From a checkpoint of a small multi-label audio tagger.
Model: 2.08M parameters, arch tdnn, norm batchnorm, activation relu, depths [14], widths [256].
Training: adamw at rate 0.0015, 18000 steps, batches of 128.
Rows from block 3, named by matrix and row number. Each number is 128 + 32 x the weight over its row's rms, rounded and kept within 0 to 255. All counts start at 0. Numbers have three digits each. After the name is the row's rms in percent of the matrix's.
# conv: pointwise conv (model.blocks.3.conv.weight, 256x256x1), inputs 128-255
conv.89 101:139141132153138145154146086093094159148140090135119093115039098186142133136130154132150182107159061107152172118148127060079147146131129111103134111148204151147130156105089152112093077104137120160140130079147101155085161110105126145124073125115156097152096140142147091111142127110100108137142119158085129097150116073106081105114135133145090069172125148158103160123126097146149131148159
conv.90 099:104143100117057113150160153192133144143116111055130121159124117111150142136118201114111140063145073131104180131131109120098109129105037134143085167134098200075157151169126109119122077143122173152192073142128126129144098114100126135090124100134070201154136108060142135093055132107120121151131155087110137108128143178105110174181066121105116142117116141150165125139133124102140131114117
conv.91 100:092130128103162147098169164120133184080084093136120157116039119143088189108109140102139120158076143125114085112131142089151108111151174130119081134110165107123075123095085143137111136150107116147154144147140105194124125097102094152125139122131122126115113150140130171094115103127127112032162113161092157108076122193127102072166107142147134125119151164088108115080143132125118182153111
conv.92 099:166042161039154142084096152183126151169133127120145117071172073113089122164124137133142195107116104107155135139163130105121111101103172182134154119103169137167093140134124114052103127127117119160097101146118098097159112146123177124166090110126103114130117126102141131105150056129133137113145103065146176126126162063062142086082085086113161071109108110091163166120117118111123156086160
conv.93 098:058114114126136141129149099109123136134156086128066076121092138172082127120171020130158116118128168113171102103146129123113180145122149154105150150154124140150140150061153116063120120106163166107068151149116105158061117159108143109117161096078117120101079075124126103181177126111147119122064139115094162070212153142079136101114150130124104166133168112073146093138150109093112168139180
conv.94 100:133106133113120161116093092141173141141185168100070129077148079110161141098044161104159115118132113154101147177131127063122073040132088149139157133174156151110109189096149129116142122133103107090161125118115089078096169121133144087144124139144108156145144172098061135175114067079117139171070097067158122136125122133095117159183107141108118099162092121150154147139055092137176111141110
conv.95 103:096151139124154136073211114098065079120143089143086132125143086131096130024087112086155125093097107146161128096127047150074107113044081131085152135121125110075099121125096123156190150125084082077122132085144112117090162119127149134036159134164112080142019073152139072083153094121085138143113107170127105185113129135093083114118109136076103133145150119149119157111097104092153093126109
conv.96 102:112103123098143148080080136094114080158112147120095136086141162102120121159107130118137134089154140129153102134104179113063118178108155189104091062112125112090080148126124099062161082073104085121143152146086089108114176160131129093124116146076124096142043104162128084154150143118129151151109155048124131129141158058131075120134113119099120166138094136006147059137131116109137128161120
conv.97 100:123130124076153114124149107122130088102141143178169126151148162138122143173095094168115146173128137089086110175161143120104141101101113154129076102114116118119119111082102132172139114119125151074114119113146196111109112144134130160137161146125143066114101142097207105055121089135106140121101125085108124156151081171167132097151129128168145103140126123183086131160132091080174144103050
conv.98 098:152105093099102171105141140108158106165229060061097184080143163065125183103111114144142061162142163104129130128147121075124149103184134142199149131167160164139087118106130166159049143111092108137134163093136119108112090095162133135152145145105127121043095159175132113117071097203154111136096093134110149075062105122112175089149118133117078074143097084170155171119123148156074109113160
conv.99 099:149131137078105114118059124089136098118155117124103108090057129134161139197056117143129127104099119146109102128061099135193125154066125105160081114110068141129038150080156126098132131107130130130114123112126161142122098118106147150215112069082118152157154147095179110107155157155143099101122096146121159152134131128073152188110147143151140075117157127126148170188072082163120082121093
conv.100 099:124108081164137120126133091122133081172156119157081117180094135156095110087134153069144122147136171082142141149114155141146123136117152128122181099151164159177124087107121061088130121137057140145057112127092174089075142161146166108107132175116136144126143147141138130149085154104089097113131092174099124050146145124126128148134170133127079152167159115111123118054095121131101139130133
conv.101 100:136050153119130151083151096165131130175123092160103148099125130106068137073103123140160138093098171139117117100142089138133102122136139152133140140121146126145116109109108107072117157110119120151081126086170095127113069115085175083141178142098129075059129139095150105157141101117060138121117135135117074102146128041084117070158135187107106032128137120126135157081132077171169137153091
conv.102 098:113160084089081083117117163069129152090106103119146084178184159117135101135091098120134135099080113078084154175069142135072111179181126080084143087129140079143206083138148136162112101104121155135132073104150119141151087161131104126123159161132046087119082100093124125131108072149119116157124090124100083114122127144101108121146074115135071160124156098150120083119160170142110153075098
conv.103 100:145116126065132109124082125123098109082097097103129087137107110140183188105140178137102155054186115168068123119144131122148128088080080112112159170141162137119124143104144157127108099102195115126139130059075162117088192115123120124101134119125166099171158102174167122118131125122137140075116129097113059118089127072127164122090127095141156113127122126032107109102144125110121158050116
conv.104 097:181134162085128128114117115050138130120133110185184099100121127117165155173146137122148215083116145095104112091114153120121130116100137138080154067157166142042078055166096032110149098060145136137124146092143158134145113114149124135090092159064067135076157121118169125112110057097113173125090131173161113151061144120162117066125156101138096090137124162110115138104156098088179092156135
conv.105 099:103120089157111090107141116143108155100114106103112104068097132106115087092105190108145102108138131140140102126122122136159116172118078119166180140115071130133135124183115172118141121140131150154157144085129097151119122197090126127088140197208139130162101150066082087102143128111153150061116113109108121151128099151148117160158115146102192108082101107116118063175046103145143090136092
conv.106 102:172100112115143169135195135149088126196206150112127093064194110119130071140142136133027156155111133125143151114169146138078080093094124160136087091147173151140149148069147120147154121118129065113137175131146088100137150160117081102122104148180139092144131118102162117095128151098121124132110078137099114036101118124091129110140143103097111084088143185137139089104157090116123093126101
conv.107 100:109152074137141109127114138166130087126114148159175089125117181172131118155090120098084109163146184118189091156097144093193115128103087157170079181129183116099133061115155076131052142099119134081078119085094158096132136120150126044175168164150078126068198047090167151102081075133191154103186114146176141141097130157185138130102118141124113143150167094137172116086121144164120128177103
conv.108 097:104127094118110100111175115202151196104118182164162135113174148088117103147037078164178153134179173128084137096177106092117082138085182181137116153093130144175180094101127113092096098117103144096058118167111189136121173054129129157134122154128165132142129159125128142108108152206089111099101162139111108128092145111119112124100185134122105136151154128121106152066054078090036162103169
conv.109 101:148158090101146079121147067110146146112088141121113140176072119139141123122101093138080093103178099052095084121135049124118122117165117148086047114076136092114126116069106112142124131148140173075201141112175135114136085096117147142109126149139079132141151155115209146084118163093132165129076164150099103153162122219142137130147126091166155146117120154171108139179103093116083186119090
conv.110 101:066069159132100166086178111095126087142111117137123140126107071076078155108116106097056125088089150085128097141123101137169111149150102151120164139120152097100060128118114164158160089147072100116154106114133153143141159111114117126122097147127108072175123155046108065163095144093099166103140105139114096148102126161099083173156135048119107097112172165045118158088063111174118086102111
conv.111 101:110091145117148123097158072113099075143166099102041163116113121101100134117154121110135124060117125133189096108120103079168116155141127143144134145152103086172132118080162147149141120043102081112116111150174100142089110147142130116153086164147113117168129143100118111180099169148152175149117135094084157075170152171129112080101064088072078074092063106036128116110082123126153151150120
conv.112 096:104138175189144116184170126108076152149138080043110134165109141142109078116145135124136110088167094122088131168127093107091138158154137134139098113126145153159124157145139139110079136149122127131135146088163143116162109114131142090144048111130168160104112073113171109115133119086113159062144138178078119125116114089120112147097182108062111170120167133112175146158111148088173105101117
conv.113 103:090082101113106114135050166182084134106080094111212107086134115144153120093119124117149076097163077144112159096132125124124132105122070069090103125102097146076112159167108092126147138141099122147142158087101165126152137165041055083072162147103109165150177123123130139080128100126159141144163162136100125079073131145143179103156092149093071108114094174129119107135132137051113149149084
conv.114 102:137145130107085166161106121103103122131087101126194132130151134093133141101119166066098164176116155098100074109128179117109109150092142094170211111136143108134177096134099173047091155183100127153148129089116132168099176176116143087120120059079143046146138115137110096119156151188139120127121105069139169128123124087149062209106070129108145115102095054101165174144089163125132123133141
conv.115 103:133081114124139149107111093119137121103058136164165149157178145090100141107090152191172111119161151155151114140122027155176145085152132172132131161077090082101100127112127124138137095079154124154156122163131129109129133125115120145146165110180058133125131134113095119135140133146156158044137148115138127104137104118134133114135183161091116139069069136118135162148070072115099119167177
conv.116 103:114160138139093143148139118153128165147108053130084147095079107125153128172148103139085109134140104149071132138122089111099134145118155209087078136081152077102068116140166188102123106114104149131126092170150124167127136101124159077184060150155075124107099176121150142194060114073110090098154138108124076163131110137096153113100163109144145118160059126124166091147116156119114077107110
conv.117 101:111114096090080128118098138100124162139115147151185137090133078122136126147162109136155101111171099086116125125152149146138063117093122114097133220134078165155120089121096092151091138092131091128116109125076148085174091098063123108115071145101141129138152175106057093103137086156136105135111148071128098130197110114141178116091127133097170122160153118145077151163130097075083126126059
conv.118 098:122135101098118196108133101143158177091105159166095099152097108143088131147169157079129124106107145108088126147155176102120136078132159143173191164136100140129131121116156129129151127098138130128108110150093130136170063154132136084083144099156128085105104159174061171113113081140161171151128103123164092134106110107047051144118145122054109116178131104135099055097147050129129156112147
conv.119 099:122140158108146063143166194147156106140137151109144137072159133122111141137146145135115210127122059091141118101086090124095109148135160146118115090119177056186153084132141132092134099114114191158100059111145127130139109142160133100068111085098085163150124167117139110126117144137119114146169066130149106126159120097122115139128073089100114164124137152103160138092121172107178166056107
conv.120 099:128116145122095159162139113131174154087147135081133164162128088139195075113100153095048098152132122112142130017107140060128093105138115118153174084158186056129099133142134170088168103127184127120122130120085118084061133108117145132070103135112134092149119119190130150066101121135166110111106108126103109144080150170139136100149117127150115150148120169125139129048087129129151163062106
conv.121 100:110103121069105145078159097128123132135151147072138070145103141114155090150119091141142135133172143141145141071166171103102140137063117146077105141133139166136154191130104089152101091158127168067091084104120175074119137140112161118040120159139149158134158141144125111209112102124100067118169088148139151170111171133137166162099134074167185147185136081146187109145085140088102130127144
conv.122 100:087155119164129158116100137122105110160110120148121123146111151115160159095099145107091094149075175194160119187143145136171166114179146108112185116104104179136168167085100116140118142125099189093164131035130118145148116123101102126123157107047112128139065110137110141082137134146117101112109111104095127169069088038112135145129130157107171096135147133067111111044175095135126099111122
conv.123 102:159076165119137125132119146112097123127128089160098154042082157130095139091166127130106140142073138133051181095103075093105095095131114125104123102127125157123121010095100131107126172107104059117078112154103109151096140127110107133113116082120155080152092105106176063174097154120102136080170205100154099161133122095129181133090098168178182122135138130109107115105121126167102153055076
conv.124 098:115097085160110155143049119101147130104120119096085144149138138118144184115089101136112078165096186098146180127064111132144124095070142052126132142112091106159124092074064149089153121125168110093186126145191081111084095161123138161127113170074132121133093103145193121121100142138112137105133123141142148113116091170095128101143090148151093123099049123063131141140154099128187113079168
conv.125 099:136159147085132095129136096117115137107104123146113085129066127143132134107103099139093106159143088078130087144093126151099144106124080153111154195118128146117124111184169101145073141074161133109112128177073096119121114119113159105158186110100037131113167073131155124148116137082123148053047088150131187097088109104079144102173130090122191109121131162090191193137156071111161128096144
conv.126 100:135100112132128096068063130142154152184100070169111107126132100075128137137114093148124126156132113098129161134078093102140126084102166120078122038088110096110123098117160115140150114166093188135122057152085154160154130175117108119174116100091110132168127151166123090113101171120091121133155139131155154107131105153121170017181103148164150187080147143108165147105111139161157145151135
conv.127 100:102208081120082110102176108131103170158147112136068181081126087134165079122120151112077175129083089072144144150111175146124129121122182067141159102061143110132120114056134127153165171128105153090127124080114186172100141100071053117135135138128110134127167084114127113103180127120172082117110101139113116117203133146117090115147140146111127072074174174129122090158092101156096148097109
conv.128 100:101076136144146082106105081132124147154122120129163123082163126124149123110164155152185077180092068135165110046098124120131100113130182139114205089084123074162113127141131111132150160093124059089093153129119076090138110095073156161149118095154059120158117193114142152099130109121174092185112147136135154139101098149078083144148111115104116067114060111134088102195134167128132157087082
conv.129 101:127115141098136142121143177074086148099134133123158124173137107108102111091081124141102103085111169160119052144129158123124082062126085112137134124120131201100160119097151123129103052133140123115147132129135087079126122075137082112103148141120051090092098116156090146125194097105116173185079078167065116123092118105178090139139124173092062151076164097124059057140150148130113114144158
conv.130 099:148081132087161124155155108101108196134150147089180087132147087143152138155112136087115115102066190140105106098146090053117129116180104126089093148098143096105093170124180119140121102143096111172187155107095130125114136112077107151158065067134076135134111116107106149144154147109167151060144106098103070112061149102063096072128165134118074070023108113079104147097151147121143105081070
conv.131 100:152142123107158122141153154102139123146190060120144106127145089081088125151103091132115153110141129115092155122142118126077095087107084156127155070111123170142135083157101055121143152056067121055124126105142145167108131093141154070157093158131127089143119163052162131127129059145132101166128058095184138127089134096088124123113109069121127095123098166197153159127125113092104082135181
conv.132 098:181071104160119148105116138177134078102081099138089145128160166140084113160080132095135079153118156053161184131134088106154084151172150120103096144128110161117169119170164108108117145111144122100131183108029148100085104089157112147155129168115113133101218138113117102112120051123152080144134112141154170147034108142139167131126129047114144111160186155103153140104136175124125110150184
conv.133 099:178128061128100167165102145113098102023103114047178149130173161142158118104123137165104112115128077075117150128102145119123104124145067164134137157120130147097131115194137115066148128156104121133100104139127082117181100075145162184087101159109140112130132048121123082159150108115117059130127129153098120124106122107093114145157133115140127112143074099098113106136134096126116137116160
conv.134 100:100139132161140173149165107170146123142179176125121153150087126082155058195102134070148178095149151119115115095184142091072141118095100115100153171122133115129166098132166155192095120149105130136169091192162160147155132141155160129098128160170167154178105178162157162096129121128093110102075036166103100107105095090111134119101159122153138078153090136075151136128099164114083116050108
conv.135 101:112119140070096120127082143137166128112079112086083152140114106156059080120148119047144105159133102112138143104154078108151111149106127134086177099104172134153157125149130125095179130108124133143060077152121167128143086161138161107091098090076108145154149146098145087118150137128098118138147098093125092149148163137059131191057053071133135152121135163127114154132120086073114129121105
conv.136 100:172137120111142163056109093111088109145137088135075131132103193094136164144097106185079110062108098187162099164104112098130083117169127093140123102173121177124132099132077133153178092145122146097089146091090022172124080053169134114136161124102120171151087090160154153041119137097115145164080147171079149137124108066121136140154101155127144129144165110149125114169133152133077060090085
conv.137 095:125073069136117100135106069134186146128125131116076175152086119140182202170108143054079087118111078100065151138130099116070086063151162154110088070111113144103132166092060187129128131104131080117125115148085137104147165085070093156185091145091121105119108169182190133103103194200089128093086083105117125160156124150083088097141117118078107103102153145128114111188114076188131077106154
conv.138 099:099105115159129066144125133090094099157112160134122152040054145105135124077109123117118103146176124105175082119083066139133138125148113128141119134133112125143093170177156133133057154081113082122112167175147099104078165136142135113161171109137105142110160125133174070151102137129170159048110074115125156119125061117122163133169137153135135124137122138092196092098148060159120115067104
conv.139 101:104092039127119075109179104137121060147089138084124107099206149146116146108146174103142138121176148128073093146125178113076139080054134120146133136133153163117175114161123133159085033139123119127165074134111110114101101134154156150102135156171178123184143129149121108135123131137165112179115110090124171099135108066125052124101178072136098149115169055097088131100094152107084133114113
conv.140 100:121103133073028123079133157127111115122117116123143091100179047124159088080126122134119113095102122098124116129054141118150096111133127134121172154180112081115051127070132106118145138143135073187115053111111103156113130155151115126091087100128090115168082014152090103141120127059139085129164117100114150158136135064080086136125112122157160124090148095154090102080132091141141140132139
conv.141 102:135126145163099142185141134160127099106109118104179096096114115050099135155098097126077145174143115082078147117132073140075098111107138060148077159115101134133132118151149134156134082093122154113141157166083155190184080093140152110176051170109133108188088143124126133148124127132066089108132173087134099123076136126141120145174126093104113153167093175131108148114097134104123096139138
conv.142 099:114093120164150140129113160152147145150170155082146115052141147134112109151086156088139132108134188145153144090100125104141077127090153158107073146147106183099132119146189124096075119127121143143174120200118132121131085092113134119156108152123120151160161133126119145162121143139138129118178093092152176109064127160146164165097121099167116146166064160136152146099090178116117119138116
conv.143 099:180134112094072180144111107143141062071164126186189125130189161145061107190141111183092139114126084116115139107183173081092132185098057125082113116103152180099129051164099115107189169163114160144105137138167117117167136106122110160121094097080137121074144103107128109128111064157127081124111127131118136085128106126177148155154128111112084155120140104137139137133158097064153102143128
conv.144 100:134096147087093112119188144121141171104115119137132152093131144132128110184126175097147144156073116050109147120104096151150107172126139109074113122104155111081109085133118128128132123113140041141090133104153159101150084122093113177168107130147077147110164142113140176102160122135164119150120164140114158180170114120063098115107153129184151140114162153112174133096144104106109173156081
conv.145 100:160122127156169113133084133081169087118079133111073112076122138086092121161133088171115154103111098083085098119125170120141090128126139017135201112144146122111099139147094166109113122115116093159063110147143150170108093118132136106112094177067123145112085149166112129116130135111050152163110065121125113136142071107146134144089115126132155114127110147108073155064148110190136068106084
conv.146 100:083132158143135168176089146132164119099168101049141137092117137179109050120144098147136119105139119141116146080132139025119085101059068174106097104035140134065144123093149130106177115121090119167161154122179129159124057112117126124104057115111117098114117125113131163130129171124106135144140104111150103118112094112111096131059138127137138049142111100156142147103155133075176127123176
conv.147 101:157141082088110121105124115072123087122077122114129125127117094130158158109086128175049134127142097088155135151126092113140108091088145092117124162136139102057096150124104146111204135107100108149095143113121072162138146121084115130102110108057112123141044107114189082142122168116114119150139097124134155131119149078098163101165122111106127131095133099108119108086134054134091137077123
conv.148 101:115166174135118105182108077129116115103102148168137078075121071105076139142128117148111144116131143153127062125126085140093154125127087114127131120117103084139107089113145116126115126138095128127084161150077058179127108112096123108116079076145150137153164080117146093094130151130151167085093153112068072111156114155168169134106124159117113155158147135150029180124143089122107099142103
conv.149 102:127106133142107169147100158114119164101057070141096146148157145116118117121084138127169135075145154148157160095073177153148088111120099138069070104065125137056117140093142060093180141175133168092130089106165112169159126159098145126102142117180132111125103020099092115135125110100126073137076142113132148152118100135070128180159127110085074143158158120125129147124163134144129093127101
conv.150 100:104131167100123137125080112165128129126162107090145104144044180164150157075122103056177069205123108146120146119119116096142155084129134121091119173118147109164078158100154046145060131131104140155166132141137128105134128058106152161047137122141145157108111133145153125113069093102182088078093119210131106120177128130149150094151027173109102098181113120147129165151139162172113120154149
conv.151 099:101125115148130110140115114114146133139100069130137187124192141079105112139184174120105088105144097112146142046140117119124058134121192161100158085124102082151117084134158143086141167062115047128106100103140132116143131100097047112158048118064126135118095163076123158155113150140116128142168182100126142127133061101092066168086129117117146160079060099118158095097155139102114185105118
conv.152 102:144169091150079168163076125131090157102150105144125174113147170160139098154108114126148073143102118080092124094127100089175147146182148109121190088143112138091146084162133157148156148156139066117084146128143143129059146128126122087066162112152090125097124096162119190070117062107171043064147152117133148146137127151146107163144095058155169148134135095088120124157098043144131152130062
conv.153 101:088177157113103038098188152113100134163152053138082083121104096155139085135088107081069130087113135120118103119141132150099086114119124100081151162139119076069100081125106131106133082172130174122170067106135093132163109072153081174081194122165087081154134149110149086150114125102153105108123116111067151168134107079120165166143072149158157180136152118069059144103125174196156106096124
conv.154 105:088121124166097135153138109136131143139082099118123115115120134162119090051126145041137145161125183130110139103131164159152148048127119177128071080039149135042100146087135101132136082121189153121148090129177112099123143159149094160132154243136093105097104074086076110125158133070175112097110120137089118125118139116128127115137098097138138162137158035006142150054142129154115114142027
conv.155 098:110136158090081154108072141105120124155184095121171149139151150143036150112058158114161088125107168100156131174147147075133145122128088116072130145103119115131172129105117079139079162192181122164108122117134159153109152114187145112171091144167070094157113141147139123111094094174114107137056121145087164070168215134136112119131125117152092072167127118080127137103088121087186136156121
conv.156 098:116137137181174114115166090112101132097142158096164180185177149113160089039148136171067069073106117104131120134079145181075053120099149126158145122156100101149114143095111164082142098143139117112127101059115141140119123158110125132057123138108129071182122143108144062180113165090155158097097149112145095142101080145126138168120118084088127190124090127128190116168146150119171163117150
conv.157 098:111113140127019145112136142059126127086134135060173125111127126137162126123126091143105147063132070070107096117120110079108152064129121158099100103108128114069065187155159128125195107144154147130179180172111131155140135110172140112114097129131051093152107111116141164147099150115146137112059160088135121109113149155117146136119135136145064068138050158099087110131154149149189120154142
conv.158 097:121128145132158165144141153091149124113050118097089183166113150163164109065103129168111122102128064117173127137101135153127059138028106165125139121120155086126130118112114216111109097129107072075097089099097098171148160101126167102107061118160149125112099104134103095127127152115093101115127099117113088180102095082104150114163162091083169142167114133132214147116067125113175081075145
conv.159 099:133133075084112103144143116157150085118123157104129132109098136169150170119151116133100154079096075164150161160096127132086140109112108147147108060172169130162070186134110125126114099133136133120133136170158155112131077163123119141156141144162071107099146107139130095079150079166133139143137082162161125098102027121116144141133125119084096112147094137122173131153152103128083067121153
conv.160 100:087103127127174140043180136091137089120087156105127149097147148115130124127101117097086137161175104142143075140145186154094123166075139163107130173117147126087152146135132137148081150093107032111129134074113066097116161124121155045122134150144120131128067088162115095146145106091094178128148044133100110094121044158127155123103105150111196112102085106117128189078119110118148099083120
conv.161 101:120102169041154135115179103116168063126119179113115130094122111104138137165097117145139128116107129149172152133159118121172157125109126141100156133113142127143132146093157100144057109096132135172131137127101150058177143102147115147122112113118109139154112124131142140117112060148025118157138156126152138118102107116084125095130169047159156146106137149153141124128058145127092120127104
conv.162 100:156133091179143115171080117131103183158064121061101100132123133123150089136182122188140153105135083091160134098151089103098151125129167150111126137110050108137130125113173154096081150168129136105109089153130162142132090130110095154063117120142182056153110149138083097130166117112149099097151166063159102094120101100093142140094114055155163111076066134134151103159109160128068098135151
conv.163 100:136151091157135115150086104110086119116151103130169129099153183073112149125141112154120179127125109123094123096112123197127090106122158121110108123108090142158104147130121130139103165191112144174064153176079183183150018141130160074104088063156075110180103145148071124076096111135132108095120150099169149095166111168052142144132132104078160160168158130088123154139138145167114132092111
conv.164 099:154124107200153149152117071168118144089158106123171181073071110110137143167095150093180067159123086097108187133159105097113172188165130121152145132112160207103107061126112154051113193156113128081137117124121096108133116099167115115139075199108152090155148103079168143069087133136178102148142140091171132179121121106105124115134136102102129106160093098155148084132077157039109151115132
conv.165 097:189126132119170113104153124111109118117144068047119109120146096180106074122102050173076068158197134155131161086115103132180033121113156139150137149128162130140107118146086117085167116163096074090095193153119105045082052091119088162142162129145110129148137097177139114140144134119132160108103101174116119151125069132134141108127091163192142100100132066168150127125152100156118129169120
conv.166 100:132138095074119164075072141103171110120087121131127133122149134101152099136133159145091062146109061083173177119167130165077156128147200153094072087075091104144133135120168108134180110099164140164128104074128183115144141134137135113112098134125141142077114185114111111099189087192120050135148113141149151164102108079087143132116093103086132133151114164111133124125131116170117123127143
conv.167 099:104129107086155162092116092124117119144162166142092161114156161107101130160168104103178167063112120154121138144185155115110093122203111133088156105120143180143119100086113184141106134144110151091113115120137149138169110114125071069122152123075169173084103133082145146115174105131153067133118133157149151141122129055147170147105123169093084159077161190133064099128165053112060110175152
conv.168 099:067163123136098047098054197130088176149059097176103048147149127083099147154154120088153128150114109070133131174177124139103100160090166066149133150156127114142110137156096134121108195098115127125128101132122116160094095211115156109098168130134076052147136129123109144124150108127130143172152092081099048119138070127099133126131089126153154168108161132095169137100086146075086128066086
conv.169 099:103180179106185129133147171092122138106154111140143141154150060144123151154089161139131165077120137115093130101135170108125107154088112110055145153071160157070084129126106118100116171130163152168087069078111068163176152126105092130111136107110186090096092062115139143190116131173151147150154127126139144113147148128113173110106148144152092116093109201088080177141124090183131150108064
conv.170 095:185119124124123089120131127088072172090114076174152110185177147093185214143055173100167150130083112171089123145057148146105114132137139075153129120154114099076176103173086139169086157181136162115110098077048089184108160101108139104143181104112140091133128076134138069155131107121123147134116133120109113122099158130118130160199120145131077146113164193080079108127122152145084092121131
conv.171 101:164114030141105147132100113122136160160082158125113158179157103109149135146083125185131145135119178120116145144124116131133149147173187170130132149114105111122147070091129115058122119109124158143091087146132134152097138154175169135129036167154154076135122156107064122154134104133156152174121084107105160102153176150168103131132068110170103148183122093107090110132109127094146130118136
conv.172 102:112193105099152132101135164165132147153122132136194126133177117139143140157179109148131141147127113084138097083150142138146073140134129160103116091103159108111113127123106086112153094162113061115099097151082157105187142096120149152119068171135139135111133116100187140138061080108119092157131126132124086152102146152175132134095103131119142103151145135153117065136162112126077151175082
conv.173 100:121045137054109137130105078093103155101096110100142125114168132078066153100126131117126073147131145156077109106166148120130135100137127189096132154159101120129151189107174164095153087093157145098129125124109164124014146127097102117156127109114152129110140150128114095156065147101124107166144143063131138168139103108104148126074167149092138153084114151138170175140185083139091116116171
conv.174 101:154111128131127144180087035164125126084159065129199096102109185109098123142134126078126170153117121145069089102110146132148104134124148124065096089070179167105111146149129130137145105151118107147123133127150146159172124111107145110106054073127069159139033140109132143057151134134119079092086096057126131122112143130072162079133110122121093110128130140076138158098143131151123091052168
conv.175 103:141102129156096185081036153171113184132092113144134148133135068098138120122036085173178130154139113138127144133101077123141069103117149142014148112111094099144141198110131122150123156129097137113120124122160155174155140096071184138139112107136148073129107122096090133118135136102142105117148128121133155159139125108070114081152140138148183147130088100143147157027134112115133137092161
conv.176 101:102049135102033176101104087140157102187161192106122152144121048143131051115121104138101077131102182110124129183150121148108140130150139078153144134134148141120179147097145170134158113147120141116106157094158132112132118103142148113116114164068080113152153155111117136113112161102116116121134033140044122145115123079092136141125113113077162092103176090125135093136078118179154057106150
conv.177 098:095099072088104121115108125106127112159134173138122155147164087170146094109120123073120130107141096123167119095096100104190143066136128105150178137091137128102122199079173112150104182135186104151062130123144129094113138155205132115103176128115135121089179062146085097163130074072178152083154054103178174094120120165097121096126117070079145156121134105103138098154103053126080115176121
conv.178 102:130104122140105103144103150154130074118092141086139138156103085063118076136104111112041159141106139067146095171145127083106130162158083159142097130061159101120124117165127150148120060122103191120163131135145100134178107156186154140152099173131098051117104094042121132117134126125085123146196025106063099111068116095145080092163120086108115150152065114101060104080123106149165114143047
conv.179 102:143153113106148110168124086149133059090089127102117226151046078122124076116140105163116132093162163120161118161167101121100144129100113080094121171085098132093163108110087174104107147088140152134110126067105142114110160146117156097116122121067096124086092137109088131088147114106160039124115126155143092139096127067139129164150138044106080168067139157098149127134147108131093137141129
conv.180 099:148113121166100170126121094169131072097155132134078129125071102082154111115142155129191149154105081089154150167086122150135138123109138104177138104111145178089085097148075152111046131157108145148169062164135125166102095125108177137127079181076121118151135138098105122063114135171145102139131134106111094110143094133145060120096119165159090139159110106133179162151122088124088154119094
conv.181 099:121091097120126127212097113119163144142176210082104141156096087136126106134136125106158059098131150119167143121133091146140144162140086044096124076133120145191142111153202141100115090125132135137137136119114124107096124122125166151156108153165145141140159135152168098096098134112147102100083143138145158162115169102118131190175133129139085169136157107146144168132144055098118120144172
conv.182 099:145104137076164138171137145091108015155134144112128142051146090082122098155090126157083131117140158157101086117082104074170128171052116116116121147121077140108155078132132138116117152121120083111124139127084077097091149136170117136190156145083132128078111115095130091144202139031102195172154150068126066186147136092066153175094138156108179097091123148164115125120117114103116128090150
conv.183 102:104059140111098113096142159090119130115090079114140147120132112137115137160038126077149137177102130121126144118142135148072095142098175167147127127151124160164150113106176109120151147114111151155154139134104163126126076122157155139139141094150042121131110086148146127158091123171133119107108118147116085105114105121089084099162088114173162127139083126156080079087134105142144114181138
conv.184 100:116164170139148097123101123125116163126139112114122123133091091133101080138119124104141162079114130125109160123157130079164077129088155165072085078112164158121123129114179088087070113154147110160131117087156093175162067117166145148100086081137114141146078142122155151118131152138140107104084129087153120128131127098081134154056138101108118111133183163141142137110089157114180117104118
conv.185 101:168096113119084150151084129137108098117152150127122136095131122094118139142134129159118117160076149123109141164161125155108071138113110095109061170097117121128127114161118097135109134135110159146139114111049172156136070082135164100125126135101086107154143153114102088111175164189117100152085082073088143162105098126124148087120152072095125074126116101109173189157082102163132123123135
conv.186 097:156140158154142095154113079138137123066110097104128123111126073159118053161132136150101145139157166112109067093161128100064110118092106132103122192134122107125133108049088101139060153170085107119148145148121084075121115152127127167047071118152097136117171150208158121165145106064119162143106104081093152107041086157098156132139206147118143048123135140093144131095131117102161110103123
conv.187 098:124147120111089107181134102128107194132095136152118094104116092156114144122155165109130160054111097156103127107149092162150102129099066103141132179152140128118088115161148134164144133144195168164158114159115133135074037166117106127105142108152096138113072141154163150141149113113175129051108184126126076112126170126095119163109150137116094166029131123126074129096100074113040142102098
conv.188 099:103109129076104155142135126091121140094136114089126098060121128140097130119147098137143060171154094173087107023113184108092106130138131096072174145124148111156138149126145124096140128065153142106106112112150136074083142150097163166123153065091080097106137140104164166191098155092139104113090146167115102129193072145120102122128121087132150139099156158139117097091117058159095119122148
conv.189 103:101111108109158124127177189143153139138064065098100164159098090066070112152139095129105137134133153094104076134117103145190155126125155136153098129152123095176139134076108143046138160112138129031092105155165078132165100194179156083129113149152119114110144081080074152126152136096134142167141108139030085112147074164137136088150107143094079073126136097166098154139106075136094135172100
conv.190 101:116126096072137117161172101120131143123143139124110146058065109110138129090108162156126101103150144082128088100134129137123144122120107124118158149155080138135150056166063153075127081116184110159150098108110101143125092111126127140111161146168138119100134178070160154152096154126164119097084129119068099149143143131168102086172103084179116123084133142058057065134180105179106133099076
conv.191 102:188117156054106117124077118170107076108076152116158085090064102123112092129104070133181125127109129139088072111101086146141128150108114062108157139102116176093114156085103096142154115124168102103066159129109135069133176136130174087165156081062087175124118095084116128122152086130140109046124104114164125135122139133085073152088096114119124065112152146115086184171063096177084075131122
conv.192 101:135104120038136126103130129128093089142112149143137146106159078183128143183080082137150117137106067118098096155122049115136064205076177142161152169084149126161092121105060135157175105096111104129108144168119160071078138127117136101118093098163106089102098165125074189088126111123121118097121105111149079122180119141088105101117153149086154113102136130133133160152104130127125113152084
conv.193 099:194107114101063156131086118116149091140106104110085140116054084139113154151168126145121188143082142152108137070148135098169150178130078093112141181187147144174139173101153138119163160082119167144133080116216150108145151140098167100137099145112101058094151128129075090134116097135080111099171075121126151121163190170087154094091129135147145134152129148104083131084165122155156093099130